python train.py --image_size=40 --crop_scale_min=0.7 --tokenizer="word" --encoder_norm="layernorm" --encoder_mlp_ratio=4 --encoder_width=128 --text_encoder_width=192 --text_encoder_layers=6 --text_encoder_inner_norm=false --text_encoder_num_experts=8 --text_encoder_experts_per_token=2 --text_encoder_positions="learned" --muon_scale="match_rms_adamw" --lr=0.007 --grad_clip=0.5
Rows from block 5 of the image encoder, named by matrix and row number. Rows with one number belong to one neuron. Each number is 500 + 50 x the weight over its row's rms, rounded and kept within 0 to 999. All counts start at 0. Numbers have three digits each. After the name is the row's rms in percent of the matrix's.
# fc1: MLP up (encoder.blocks.5.mlp.fc1.weight, 512x128), inputs 0-127
# fc2: MLP down (encoder.blocks.5.mlp.fc2.weight, 128x512, transposed), outputs 0-127
fc1.163 078:504430487488494499493385502431513425502505503512490509481496489530550532545501421507510530501556501499441491496457290498508461493497537360529465494505498581513309503615497457501422500588502520499496494481494641500484519473506608494502493559507493463588498495501525525292495455496458504501474464442503415419536505503519495501501470507461484510498495496492505533500544499500503435491478
fc2.163 052:490484495503490532514498498510476497534502521524501490426536558497528483500474500496512521503517597458509502499501677502383288509493502500500487544497516436493513508490506511500535506514523500523552718499382484504499503499517503360500649504501499545445498515489502497476498497489475523473505500506485512468503547473469511453491481493501531503505727379497485504497506499514500523470503
fc1.164 108:491550488502500511516501501506502504516498348514491499524497480549461504496509498477512496680474362494438499503496587473501506503502511500501501456497497486516505500498504484493481494489493481517500532495500394529505506570492421502516501529498497408511542454494501500499450493523499498557507467506857509498518522496494428491494554504502510513495489503514499617606497500493400500501547
fc2.164 041:499508510503484502504448472448490511481545450509501518484482359525527494396504524443495433488509503503523536487501487656516499498446501584463495480479535504505476488476486543515507540496483500503619496473537530544520466471487506549505485496478507495472340514496550498485455530500499502491477516518338566500664615512500508525491541501485555251451502473540490522499466552384490500506539
fc1.165 097:498487495476500496500505499555499515529537506500498448500511481498514485545476545450508512516488474505490505494506453827500529435500487535481501517472508495570496479498546500484499506506497497492520493690498472502501510500489500497582500539463501499509499503498504460526500499370485490610492515428477500501495496471325626511497511499520518420500569595502499504505643508500497480499450
fc2.165 142:504533504496417525502507476473489392499503265497499501504489501495500486431507590501425530501503517468494431504503501490522475605478516509395538513494510475503499501468501511503476499518517556513480542450484409473502501521515517608486473497507568502500256524453632546501500523550496504489497500371499485492502514503555381503574502506409461523494516579494521500526483473472471416521504
fc1.166 100:360500473504503477507487498511528485669502487516233437490507466497505462533586439497491501466504542496502497498500537500483487498500524502476489493517552484476517479492497602517673252506458522477493478503518559489481502522498499524499480502490522466501481512484501497473516449501493502510514607519510594497642523498497510501470506471493508508499511500503491493564521491491488503500465
fc2.166 080:583492501494493479500508398528495478516562503501504506686498494678489494611417523503375499503559495494447510685487491479495505494506505483500316473479492474324525506503507468491501502519388508496524487497514454496647519500470498500500455533498502488603510545506492500491502516516498493483508501513480501499505502546424543500506575539468514500502504443511552470498538519511508499505505
fc1.167 082:485560568432499435510558501406486501534558400502427548522498504568374474590489504503496497626491503499492524524400495532494501496571549502563489507519457479480502487511494499517496494512509500505491497451523507504557461493446504538550510373509472523491491494499500499500478488507479435544502468530486515501515459498556491518529496498331499480482501527499500531496480814539499501559396
fc2.167 087:525513498505476498517496463525466501496603501494509489483488508576660484498492497476502632497500495504638555503498500428494505549500521469497499574502505496472496501517450474507432521512513469501499490499527480457498505499442549500560501514511499493546572501466518462503485505495502468495499500500504490500501530496187520389355518485447521511499533503499500377494363485494500604506497
fc1.168 124:530502488500477473469497536338457534506465481510504496506488505472500503500500500517483505516494521575492494521450494495478496500488677513500379497499505474507495493513492484459474500470504496476506493494491493530471506599582494502596517743501495500525543501466729495537304480488520507501560495485505526470505500491519498500531485497465502502468450510497475534554525451612498573498502
fc2.168 059:522476503483500507517514518315504499513479495479490502527488522423498492471533523495488460486501560499506499500508549509404487568500508511497465420507519501501401447514474472499492614498509511519529583495496495498497418501396465586508503505505469493513338551503663496488503477490498515604509490437515511501600518526532419510451500506498503446498494499510641440520499500728511462504577
fc1.169 098:439504502500501505502484409501539523509633491525503498392400492491487499501504500492497503499557486569504529505513494504398491507505515502651501499518407500467500502576568504508604494509504500552613496492502584500528505504499454502494524481498500564499496498502500501488238428489495501550488500520507662499498493501513508501525500522490506486491497507477495528500528720501500563503499
fc2.169 108:499506501498483506497544498481495514510501569520559479498462559482494466491521493517422548539498453378506561657501494483592515487470508527493505485633525453451494461497509498625513467507547594488565467512466499513508499488482526434575578497529439501466542466494652719517485511526407502502499508502484502520426482507486514500500535466492392486371501502479502534491502358499438531451521
fc1.170 100:496430446439632500484491421483476508566500501517503544502468489500512433551514356508510666500501494481565481467502479499524517506440513501547496507478484512502483519515494493502499509513492477525494499473512490528501498498499508327468515518528509500526529508536467500483511478515492509529509498511500512407493501515527512386494517500448465500497844506504500550521505393516459499516511
fc2.170 108:502499513549531501584648500512582394503518503492413507475437500472597489479494490500385499560614513485384500500471500511455487499526531517510507500527535498487429535459438519493504506504507487501491497496389506507499498501497493500499526466327509501503455501452501498498500539410494591486481508560495718394450472486500502529500502542531504573487497507516546506493513502311487541508499
fc1.171 086:590488575434499526322520498502501496517529503506530501463499501497541669443490450527504503513491524494456477524499492510501502411498517492523521469496499614509135503492518497497491438499515498495500499496501502558468539500490463503511494500508490500435510509519501495500447474507489524480525454500488314502496518491495495503498484433523473496492479500503476488500485500501480503497477
fc2.171 114:469501499522524598554521508495503484471494515484493409497474511500526479532461460456496508536504508501490550496583502442500496498501506480500490492516448497439876473490490502420677537508504511496504530499495526537597423465398516491501525506492497515493586551469496491497454498500528503497546496503500541499431495470530499542488499506548521504504504357513514496514486499496522530485495
fc1.172 106:462488474529594495482516506500495488493699490512501500496500389503522469499498571510502497511512500503507425533500497504502500551502501596501576503471472483509536484491591422501338501498501513489495495492502501362489601474489463526498513513505501458501490491500591484516517589512556511472501554487540495501484487504239477570511495500567652505598509498546509496483501552485496515472469
fc2.172 104:499497559205500444449417508447490499497640499498540501509506415528502546560528499491634477505455495480501510517495502503512501504471497519498463569493507484453496405503509498498468503489521473498549514496518519552522694424435479505529533489499443513503484495488515541491530506554546527469586449520510598443559433503493501632506467470472559512522464448498522483494546519500499502541504
fc1.174 106:479467463486500526451497504500482479533500501654512484566486501519497497519410437461475497503484499677499506370473529649505498499504503497498497386513533409498513496458500505500590487503482485503498498506500492509461492501497500563492481487501499437601502574466499467499534533513518502552499495511501500496551463772375645495497500514481498519569541502501497505519507502504421491501498
fc2.174 048:499547515501508525502466490651509482501503480520495447384424506494507494403495457524499499471451500503349491489524501274499471499502488499540513512495501492498496510551565500610409611497519540525414483502486495497561538503470601533516577500513475551495489533495468575661596487506501501409482491492463520501480568468496526503384482509530547465514571538400510498441502500500525501526510
fc1.175 119:579492462494495492501534469372483506552501500514339489492495486485700492561507514422499498455435501508500511471505500412501485403497504528506574426499513506536537500492499510483501502528519501462521497512422494528536501518490327499594532511502508507558556411496500539500488492560514519528503502250503499497458426501485505483510500507494568478499497556505620523503490500502423497496509
fc2.175 040:516448495542514500574497498464520388433500483500350540480513479499497503501475466512472524500488498500491500505516509489496470499512466680497509396516499703498489548484508516503507505524496496404380495493455483507502526504461500544533500479480495532547426530492513525496420507510466506491507486353355520517499458500500499503492503506560538581441495506581442508699499502524511598495506
fc1.176 089:516580509460498566521499536505499505522497515496508596497495503483525479541492513498491484486497527487542500514498483492598484545491378505488406502486476500502524506512504543504402546488462473503401458500501520231543493496571626513465490502582510490489510679492540569630513524513489497496498564477482526492498541571503500478485510504500512479570637493504500352504497500498479492526542
fc2.176 112:486505492492403491471510517491470453514495461547557458552501501475499515426500540500499581478503539586500499491499503499485515484499524595387593488511462493497499520485468436499483496182494500549499394572497470517508468420510524500648590537472556560485521495500501468504496486498586523441509538501512571516437496520492600486521488495498507470494496482501497497643451494498504521537487
fc1.177 107:506291512461510526476504449486516504500311590514511582508517502500500530433497387492503518560505524492545496491510646482488683575475514491502544522502591486508496501506496580520460501523477523552496519502482501518483503490495494512510469602486474505503445498473557609495500430439475421495506507504504586477399554511510510516398453501501501498496479503498506502508565498502427625514494
fc2.177 095:505647469536505498523487495436487570490487468347495495518516474488447512494508574516493561503491511469518499478480501496492635519395498501533321496498549600504519500499508435488551471492689556501506526491472502493513529610501440501499365498491514492490486490501511512539456503463482496512402483499491430504499503496504534473516475502550513507503510498539578463499440359447436627561512
fc1.179 103:522504502511494505424422511478498497504529607448495539498496517336211454531506515499502499500453428487498500495498504506506533470503500498502507498507603498498500505502500499499474509552561498505513499493542507500510460506609488523502468510502455502501509473519497497500497552380441492519442503504540496577489504596523471564480500294523556501511459505488502470500581508510658500505509
fc2.179 088:622502494486509442501480485446567500486506594530497318387555576548502531500489500505510482522499497499498495499516537586598625471474389476389499490478512487526501505519497581500438490444508417413411496503502495484500502502487469515361505492576498520490676567475513488499497392499425498507528511499527529537388527513494489549509511491538531514497500499521556485453527452452492536593480
fc1.180 106:491464440475434508490516505523493507586488502530503562501524539473544506616499496465477497486466526488512494443500502507518501509505491504500496502419462502165554496494519482522499608597511500569516503502501463504500504505518529494507517493535344505507500498496505503512505503490500497502500505501522479443429505480572566503367494505548520583499496433500594465494506497467489503489333
fc2.180 188:488505555402350522499404380500479458487503555536491514502509533503531504492469668564493500503457499510503501499500428500329486483503460504483520513529500502368548514496508500454480607493532502516459501498505574569502495509495549474506484501497343499488479419502524490487501515502539627464599471499464499482395577481479531500501499535514443563521540502500626525549408490443474500504456
fc1.181 113:477544498510479601488556604493515501501490499512471500587405501496492394500541559497500542431483479493507506755469521501503506500486491503498380475497473499503500506498518508488498467503541466472508481552460523475477455465502507514501496514526446623688457546531470507501499513693501464511495461478512388499504530482527513500513484505500404501487505548497502443539497515516377445499541
fc2.181 103:535499530501497498469557488585405505498469518505495499685394499498670508513472493318517528475499496482530497482485473521499613476498485486482502491472512448505500525321551513474522513431500515503623498543375492500498406560496537368575513631506501511537500494547500497499509501514495438490521492493507506535521503430542500500533479477537483501499498500393527501473521505466501499469491
fc1.182 071:502502571644517493493501611526438503345527501505719477480513548552444478546518479495545507522535499504517504463563446471520498564497553500474470497522520501493481482496512536463485491550456500526476511508504579447508782502525490499504465504502508513503506472501581495545422553512499500501495557514499501458500503507491475489478570477512493484573492534395501514561503538510383490488501
fc2.182 101:334507508535489499498465531499498530502714499489482529502499492647509392500443468402496490528492532501495500585496577500590506507496488495544512549482522490503443488502499494510495504515524417497518494603510496493518485500492502517543327434659502502468490484499494536503557499450491438517593466472500419573484485510497510616500481501499431502500382497502492502494506494486583495505436
fc1.185 095:496435313447530499483484502510519424520467507488499499500507396561571501469528508498573477496501500501499507496502487443493684492483490462495460504503639488515479502486488508504560498524498449498496523503499508502491498510510541548506475498501517481507500502502181473472490527502499444506499496498543477499487507571488522503678465499383476505467508503536520498501501524492494502496515
fc2.185 067:410382501494509515509501530511503506496495557513499479514450501551514555402528501504591551509712465496443504487583501532500500453522567540467502519517576494510467496477665488500476511500487507554453453484488507550499497480494472359498500462484499492460461464511509530496493487496533495487559497505498504491508485467472512504499481497566492523499497532428533497507457512498503639219496
fc1.186 108:447446432485512507484646473468454548501503502449313469488501499507511516488510501556482505516506505519572295496505508505497501526490480499498550642502499501509696588674435504493436503523498450504572499531509499500572542500502493521415461501493601462507482503508496505522487535456500401534481513474496459507500487502497426501501394502503495494495501503469493540499580498481501500507497
fc2.186 147:452500499482496496424476512501479498510529486440462512498485483336478428503502501524525337497513554501500481520501551410505499538538402533431606504500464504468543500521446571490520531444517516498505479488497747480496480497460510493375556491496533505498501500679513508496501501572500463492550505498485480500486501497506312508510512467589555503537500505491491517496496526497483438471500
fc1.187 148:543512448535558471513500520502532502453497497499463471504519480506474591504452488498490488502503498503504547514494512505497496513498355547503552312505502512494486497499497498498517471475543545507569500428545551498499484501499497498246544500504493501498490545500551519483500509541432333563501694653505499524507503494516500465482472567504490486432513548500542472496474501499611503502433
fc2.187 113:499504510446504473434565496496503485498505504509544494507504481406515610396478502531476673526508512484495534500501422505480503561537496454502503501453434498450495482495504499496493473481561485361500492498501582494413502477323469605218548492493502539494506515502538503496502526508547504501518512491513538500500488499513470513502502582538499497477509442462518583500500493497593533402496
fc1.188 095:500541487550506501402510487518503497464541502497573519499551193504497447536491497493526507502524483490425531489514505461498497514504501494517500500536504499598503503602529497490474502550510448512484519503458506485508536500495424470489490504500508492487502497497528500489522512492479497492454588483511473475498422471440500673497535456774503484496443497511459488523511543499442522498469
fc2.188 087:508489547537499497500476608522478505503638499489499498523510459494522501500496504518498491498480497496500501517501490489521487507497478542504551489506575500503542499498546492508359498500500502497499433503494494513473511479441486627495495492596193497496501502398496498506500510518498553488602445511486499483504601466495494534502359493456526502500490495498504426362524479491522658496529
fc1.189 105:506547502504473490513502518498497533509505582519534507594498501522503498479541720500502511482494497378540376508504473494549500490485506504564494481494501494490499505495515588498513551503505505489495435501502494493483571499501412516510344562366460498468507502422475369493527598512500503491484493526496417487539628421597500498500501666507481521450499554494477461500486531498376496499513
fc2.189 151:503501434526503507501477485492484506500432477532461547686520602484487500537487494507499494510497494434583580487534489502558478500495491566498501475498499505535489527419511508512483501529640628510508248494668505463482500500568489512496550454475477462549528485502451502500561518500624449553500500513488395474528502502575480480492503508466473492496503489534499490569465494451399444535501
fc1.190 094:496508502438435533507461579536504520510453568505496496516194504500506601641591515481523518527556506520429434498503492653498500503464436499490521486518508506507513702501499476486504512502504568508627505481530492497480529453588468540551495502501491476523508509507507501515497495624467498530498431470503500489473520468504494500487482510486507527487495488498458569492494507500486505496500
fc2.190 040:502501480694498474511587481474486557508504502517500484527509502509558510492496515498506502482500498503610500440372552528550566449496499510510590481497488495498310508429467692493503528448522525503474501543503570600447431501479506504449493527540505519501475499508519493520522367419399493502410490504412466501487532503477473501504511453485661494492494496514499526526504506498494427463547
fc1.191 081:536506521509499489458504536444501500494368519500504619549455358501501304499497494506521539499529504376546404491499505516614506501500574500394498488513503489390502528520495601451502528508491501476522522499503498506510659500564483469518513401502529376483500499493500478452509590501494501496493511502504524550504636498516560507505483523458493504488498391508404499491500493483405508491491
fc2.191 070:499476505506491346511508500404496529482458439627501509480530506562502507419397498512483500557446533484629474422491498415457500532519508479676582535497503624506498492591509470537499506524501493511487533508514500513516453501433498513477508470719500381492519507487502455509552532505500496510514498494560455494506489530547492543483509498431497541496486533482480412512444476355500488517473
fc1.192 103:498557499496498475500462543496500501503499435519247493500508465512499495530496494499494513497508501461336450510497541508512480485517493500505275198508519472443430492505492500498615500529480476439501500520495507571486494479508509496502501498525503433500498497529502431483500498478529503606483508496498519491504499481467496460491518525506501493498529503494474508515501489493507504496499
fc2.192 093:497498502521422294658501593466495500500542498501486375551498478508503496500451499520515507497537449510515509501378496506495428583532489492428225500521499478495473510474506509484619504501398499496484442511503486502524421509424491504529457500517494495506480589506500502556518454497491488488493569512487613518501507499491485543487563511501498507473495430508496512543525496471476498458527
fc1.193 101:432360498497627486491491512374460486501501500266510510504545532482497532473409502526500494581500616585460567515493500537460501522464471502524487488512535577459471501491518538483500505539507499442318531509576515494512467585449591456509440482539310500442495495490500488517497502571512500489472510493497497506538502500409503492505546481502504499495499500499495499501499495501490497407531
fc2.193 090:505497512546494475497492646500487572512499503501493479507421509497489448495502470499506502501501497501478471497505503480510499502496501545500463506503491501480458441505486649507499541535500384518534495550555501532522475552201701498527474264512468532507498501500499507473465504465470496494492493508495505574492491493511508497498477490500469395505501500516488515512501498435500489486515
fc1.194 108:553498495497507508490502502415508483496496483496521542435453492486545472387519503512502432488493489507530517500502471498495480504475465518509467495500446530494498490508502514667547500461517564469497535504507506500522501502487466504539507497507493426511484515517526509501509600501493522486502429519515490480500496566544565497442728500465502503491476390501424517461435831510463500502490
fc2.194 079:497467495544496494249506499572572501624373488501499474470501532438501568417518479509523530438537511447499501538498502488515455435487472477498577480583360498481586445492495426542552475614507520450495509452518502437509385502502576481624497522505502501500467510495513519533541520508508500500473362490511412500484527514542486542468407496532507504476494445459482500506441483548500538509514
fc1.195 134:589415500563499610465434474498485557507499520492503506521497501547504500521493495614505494498533513490500524503499401516423499503504504508552562507492502495512500502487505430499294631500504570524512324501494502499495520495503478421501497498523501501556553511507498471499496487495485499627516500467517361485482503499503499502497646597500500483492475509513508472484718465495516503532509
fc2.195 098:497485501402506597626497503505502497509499502464521521500516563505498508433503502499424488501504517502490442462499497508441492502505499549473456483612504451480565505558506542522465441498483488522518489514496496528508439501502492530491499533499498454504490479544501463503508501442509532511588472620494492484495499503501492497459493511497500511470433514556511634453826520337495370499507
fc1.196 105:521501507458493634498507506492478504493504500431482624498337482485586403447499497502501505486481496506502409523497504501456481503487500498493497411496505584520545422595495499502488489500504581681653502497472503502508497503489466307495502511587494637503503512527524506498494476502500553555497480440503363501506521509504511376522489582483498504500502494496497495474498506506511487554493
fc2.196 194:446504443426508494568528500503507497451425532367471569499250495527610405459504502508501504492509489501487473500494503523507500555511503502504545453504468525489471496497501576493215499512498614502501574516500502503499501494501475498483537582521531535569543479604501515508484496404500510503534489498487500551499498388488501493493500499496533444488497511498501494465499542507504547501501
fc1.197 121:544507514481513480494502483505482494498620500486500516504499417498542488485499496486501076485507545488499383501520498498489500511499505460499506432500464501503501499469499463498510493509494541585499497518510492498508506502468544482484496499490461510491492505504498505491501531499575501496507501416661464488507458520561506506537498505493485416502478502500498505499506522546577568531485
fc2.197 048:497304515469614483503498493500588509557506629443494539555536602500486499492499538515495509446473536562501502434491464499532470504501515596484465416503564444500490512506440494519492355509469503476499424526476499497581506502629504385526474529614545486386492501511447500557490535505502506498454377503343508498526501489499501503511511466396510501448490498494533498519528498490508455574505
fc1.198 089:445496497517500491500578526500505404497504485504500502498424504496457498533504501499502442507518515493495450387494501500527501501548354502484497500495513395572397502428512497482499464664496438498508470500404390460507556502557500505502500505499599500484507493469487511494542497489584565497296490264490493502504497433574500501466493500500440427494461492517457499501446496498557501505502
fc2.198 179:499523487514493470516536472536473442501510468497490425500695506505498460497498501504531453492349500451538442507486517540461517503507478477388373487569577488511552537423501495625498441529426466504500490578507427488605514544497498519494551601497504498465500500517487485564373497500535509524584629479491477493506504483500505417619500469365469464469498509604506498496555500462535499537529
fc1.199 102:495501532520493500427515495752501463527492499506460513510444493529479497477511501499486466504487501488506470579500513519520673487518487477499623497594340502524425432576500519497540506492495542499521423544493572477526500456585501500468531497497495432501626504472477460480553469514443496458529499495502447494541502500493402504502288492492498547506500556495500498499480552473476481504507
fc2.199 063:489503509400500491518502507503423512500509579495500493501470639471542460502432506504500506499490491687487502501490502502489494491504508513477376478506493496496497500504515506416517458514501467458503497510501497407522506506270443500494499502643506458524520496500521500497377498523662512500496497505498506479402509498513498497613389617507518489501393475489531499535495501471521503581505
fc1.200 085:500536516527508504502437500491486499389579592523504542487478500487707501529534534509546506480521521522450472500448502497468498499547512475505498502498510503404496500472500483487554373439484500499480513487506541547497753480533504450505542399484568570511507513527496490509499501490475500502442501495524505497486475552498656487501541498571497502499505563498386535489536575495531341538459
fc2.200 040:456499503491496515500498500537492501661490458502511723512506463490515493493480503498473512575494499505491502537500501511498508515501499501478501517500493497536504501513495513519500498509492500499490504488441506483528491491477541480498525499495500500495508545153491545556490503435496499499612518502500498496476497494503500500494527505485498531504320490412512345482512496499493525511444
fc1.201 091:499507492514539511500500439504496524527502497500501498510496351495580493493599497435501551594347632459509513486505507495830509509481473440499470508530556498518505505494533488515503534544442501495505438466498506501503500499523516505485502466499510493492500500511499520480502466500504488575415502485491504489450486519486512501503501507375400495396549536554499502489371487534494494509516
fc2.201 068:494500410478501498632621499576524431504501511501321571567526531637511499504515509528427499502492487564499509491493500497493497461466554498574460492488543463595391528521490533500478502496492493497496454497626512515503493497498487490495500475414475421501511513498348496492495516510490502504496500497477500338681540498493506500500536382494521500493364507515513500509494483501498489524490
fc1.202 107:543529487512496493483455498548499508510432514481470545484538500496494499469508483546500482487487486522495509483502485500523501589534341499477522501499478519523244514490332499498499499461501527504520498501502507506485474502504497523393498502462498483449535514507499393588210480516500517461499502474539452501537496495602517437466431503571536478529497503464468491530498494484489490517504
fc2.202 087:525499483490495495368633583509518508490469483503490522667513488424509502498500363504501486501495506540421587486494449501484578501506492518316507384499451533501476503466542521507502511501538491498372398529473496510499485581489467564502533508506495478500505495489500499504503498512510499524510344429444493508524300514504511499624458503500499481500507490499497479475436501493497497514523
fc1.203 099:585493513521502576500508501499500511496759499510522509446518502497577505509500499549482493546500505482503500442570492502512511509512486379501500500502510501487499494510510506467492495507382502496499502498487479526418503510280467539520522538499507488499477550501493486563319645479518465505491514471548499417585528525646495493554512508505474501533499512465496497507506390528502495488508
fc2.203 052:488501465534460519493493462500497501499525498473483507522527519498557500495527470505472500504490499525503504526435451509330580515502595524498498487555314502502469486502491511461523485481491500437367474348425480548493493500593506527489455509503542542497512504661466503499376500474497567550503422501503476546420494494509484507520492498507504498507505470462759519511499470499460487500541
fc1.204 076:498511552534560496368499478478522511504591501495511542540665502505439447488505461499559496528519521511523498487462499501501609519500509500502451567500499495501504495497493492501511543503468528509505548508636515493510503538501521374500496438440611480506490473484496503439499499494541502492582592459501497512455512488516222498502497496509478411467482376506528411520418518495468538593490
fc2.204 040:501496493485524499505515491500387500499489523502506491495495498545515477497503524512495665498499500501503501500572481499698501484483506464507495482500546495439486517477500507509521493514497457499524498499473487603527499514488494495503493528501483502533512636501482516499464566558495507458490500491479171503500492497499504498400489504519500514523505504472307486501510486389495499466500
fc1.205 118:443484388524436420455500697497351438511537501487374497503530505527502503530489515499500502508543500496499505615547356508408440498413361505532498626527502498495488404539511487452468501503500506519506642504485599501518475474474499501498459471520591499563500576519497502514431514507491399460497594477555504523500499502468497506524499472505500502504562517519435511500518500500497498495489
fc2.205 138:487433501551418442521500501527468483510494482492437460496510500470528417534482702503498507599515506513412410499504513461475492544669631471501498500430500500611500487560490513498536539495537466525519502539498489673500497512626500511505508499445510508494486508585481474544508452499489463487502536502546513356534496487546514503487495511501451502476563492484488503506479590386499462382500
fc1.206 109:512529521500491606454481504495508497493508503500456520514502566502506504497475571422459507504481547504506497591491500336497516453514518478339494500482328512502504484546571485512488509502550468472491483397494485498505501506548496498444476500568500499502448497497634501526389506493425499500494501505493501516500527497534498499500566491500490500500518379474494480509500549469485583781515
fc2.206 084:499501504482510494498465514503521504474504488486505521484411318363500549503494490499543496501507501616393571548523501498498507508417499437495444511442531473499498512491497520522516511528538515536505498500487481480511500473500503337496493685506493497488580490497758510505566478612513493489504480484465509405494511375484498486510503524495506470487468411510481500501491538512505531499500
fc1.207 083:570467365497507427505498515477443637481503537491353567501501443503484494508499630503501496501301492529498500551486674496669555514533507499499524499511504498513500514549523503499499502509517496331504498553483544542458496502485534518499510503510503511491499478465503498521504513539501536696515488506459500506499498502604502495501512468488534422485508472504492532471494498500494484516499
fc2.207 032:500288500513481501510497498491502499464509471495494491502501528711500528500505500498499565501295501500506478499509589494491475467505616504382498443500497448498500519490524500498548497495526492404501392500522500509500496494501497500504474611500495505528496592500510519507507525506507505492504601538477516499558490505501389509498508472490535514512497281494482511503486497418492500505505
fc1.209 139:492501510570501500426524495893474502513450503497513502501518510524504507496470543604508500468485502500648505502487518496503469502507497502508504499601497509500501521439494509521509499502498539480504491493507509507498499494433500491504523505500501488503502502469502502514397511494495546487496500483553489529499482674386488528500509501501492501571532503494478485490497630493483499463519
fc2.209 099:515497454494511500520293501505568508403502500508471487620406446554429494496501437468572489492521355504445551487503512426500504507494490430506508561498498498499549529497514467519451513502500500484518499507500510500309511500503487507377477564500507504512499500505460477465503502538501510511513498539466525507488502508435511574524485518513511477529438306498503520502498485406477666504586
fc1.211 104:515487493496471578506412506527570585497507497523517479498491531573499507526534516532499518501500517501473482495499488212488545253500556351465499520504502495497654490491513495491505507477502499500499587504493500510494567490580502479499524527549341472501501478491494477496480500503501503521499496505507500500471500513489497501506522500495508499497483415464502491505502603500511519500406
fc2.211 097:514568499519490503500504499464505476594387493501502490497474502461503533503558683468495454497424503504502484505502495666447502740501500515495497486501499507469556511506496557499502499506508498523517499506509495497483542500495497497501500505443444486551500491499459518495494487548410500495513504491511494495462496517532485502503510473498497310359624497507544560504499625508504520639561
fc1.212 095:533334502493500588497489509491506497515572402489553491440517506476488481483499399528583506504499504498503449499508508487445497527472537527442596500616461502506813517530485490500501395513548491506497528507514494515511500500526527512492499529517498501504503577444496495499388500388498499551499491486495490505531499494535464503500449610496515422595494479501576477441500436483501514505459
fc2.212 111:574512502502500466446517499609501519500482487497332477499455478501495504512503454644501309501500593500482504509504501503499498504500501474447483501540501485592500505544501584500486504459484517502685500501498443480502540497505535500530513446471501482531439543486488491498500504528501497474526554455503495501495518199499496501514565540503498502504506528481501486500552527499479411457493
fc1.214 124:534554441488478505502499580499565509493503502493500497501500500507494480494464489496497499501500507515498603503500353518556515507499378526517506500516491501498518509503521492499503507505530492499501499528503507506499487517540499509083535481499484461498500495502496498507544503488482507504500514490588491521491499498448417500499497502505504504498590501320497505493500521500554501504499
fc2.214 180:496477493463496517506512497482493508468479602500500487513501500499490505546495289499517507503450571501501546544498528490391501576498517495499328576487501416499502525502502495535443500470497495399490516497524500588494505500495503468347501423469506451479645670486534508552499503648512500500510498493512545510487509510497519499478497490437503478526480493372471598503503497433586501464500
fc1.215 100:432501509512481528500178713488511482633500512499499500584509504577510500483516495500509497461502645493511481553491477539504500508485500506363501503510483493497497380489491500496487494495525465521509500498505510391492495486499479514487509431516454506537472498497370501502504511509510455484536529503504492498543503534454506500541510497511500500487535514564500501500495399513489501495489
fc2.215 077:492500568485504472518488512527403501499507519499491518482506497517498434387508505363502483502535511505499511499500412503503472496496498727596453472511503497491484511427508546500499510501502497502501500493464513511511467488510501484493522493581558499571449476550498500420496502576522416413490535521483601485502239479495506508466558592503520507519484497481508613536510498554431494410423
fc1.216 105:500553503503522508461494482470500526589476500514501501494526528517497497464504495497415499496501503495413488518505504393510597494501466491505506503492515500498485503545497503510495471466497472480506500497505502493501500500506503504500506502581499505431503461492459456506489500481501499552514480497518505525499487444457491504568504501492619504717555276246404497476499554501352399546487
fc2.216 170:541504503594501544493507516491514495584410499500592497490503522557515507513509452436512454482511511639564464511498499606498483484499515504497529478460518452519492571503497541514553490497466476545450499502500480499507504503419513493492499382327501512514496482540513485508502424566458508499499444459594579501484491549705500504500514550486379477388490598501508546339501478409495512494447
fc1.217 110:510497500548516499505526494489499534584509511557500517444695437558445557486518505498504512499678492390510481506521539537500515461583495498393526525500518529607517498502497463497487502492505504494489496494500495492487490297503468496501226493501508498534498499500450486487479499467511506501496493501501500432490478495566498449492493499504501500469504492494390516494501494396504432503500
fc2.217 172:488514456526496491495492466473541495512502506587500558447504522502538526499491510470477507524444559540489501662506509504488500481502494495502496507503540524509499497499504410511491568469499503503487521508495470509465501560485486504452361503519486500502494504542530543405495471496495500525480374500501501498513464512491407500451422491531555479497453523500501510527437482880456464560489
fc1.222 094:501466502446506420525558519514504511487498615499503498502570490498498500512499492493514490500497504503498502402499491505495493533521326498499453591502505518498494519498501425464544528503497414496501503506496416521494463507556539551497501517510449480529506425518463512487431489535499501543489500529498504500519467437498499487542500498524514499488896595495500504505506562492501494500474
fc2.222 073:493497489567503330598502506509509499372521500494505554507487454499498426475500498488493524500511504507490437493532514587526474509499502506444488505502543548492430511505511514416497421486544500508432550566501357504501523506500470496500500544498580514526564511497506473491490515514497509381499490504475490505602510497197505507484500518477597499481514459495526498511356500537562496496505
fc1.223 084:610505497501498465495488508494509445501499500499478509522493497500494515504488502513502506514510494510500367477480490637505504473500483474503500500500523498506488511517549493510500552390505498488481515504518488618502501488500514467507518526479503489502476504472543500533563165480433508619513411504503481498511548507498502627501501319493510487654479500506495490505495499504491501475492
fc2.223 164:511511543463499491519474462493377500496505498497508487493498504493502508494498486497501579510544494516494494509519502498491500544495487529451489573545470477484374497497462507500498386524530507513497481500499453408512496534498499498463501523590504485528462501427495502497500496492493556550502517395491503510460506548583494482791509544604512504489492519489316516488279501514496453501505
fc1.224 083:503498500506528501500498477507471509471464505491520500432599465474486518510526419515477530497500514502492431502500507503455449503510547500499480521520498506555508499547458501566426466511486488500497480793514423490565550502503355546500463548405470473506532500497510500488502484392419497509495505500496416505494424503528486499480599516501478501498520605470487524310443639491511513478561
fc2.224 089:511500435499478511517502624501517530481791482504502495591502464513517465333491523438556504505470479491510467500498497543557503502499377492476642500489521374498553464501499502491494500502502495406497490438560563495478396480497504448511502466499502468501478501554492492464499503523526503514545464439497561529518555505415435459509518502530548506603491526503502457500524416490443459499475
fc1.226 094:499518388550510540500487543326693532496557368510497530535491471498532573511498497478523480421489586508498458645521500551531505522497499456499555537518411505500500501492521498458568488488485502502507504496497502481544401501488490393504512507451503501477499510451545504493496485543553506501502498640505500470486351498573490466531519420457411524548500455465470432498500486551499499636470
fc2.226 104:492497540508488492507423464501473529540499460498515454463525501491547689506506495472500420484503504498626487448495503511456480484510438574539392518500454541493353459500483497500489500568501527554504499453500518511502496496503495318503512502453490409497495488493425467541437600502606526503502540501504506594480512502553483503570503538569526373534496663494498493583491385501539441506502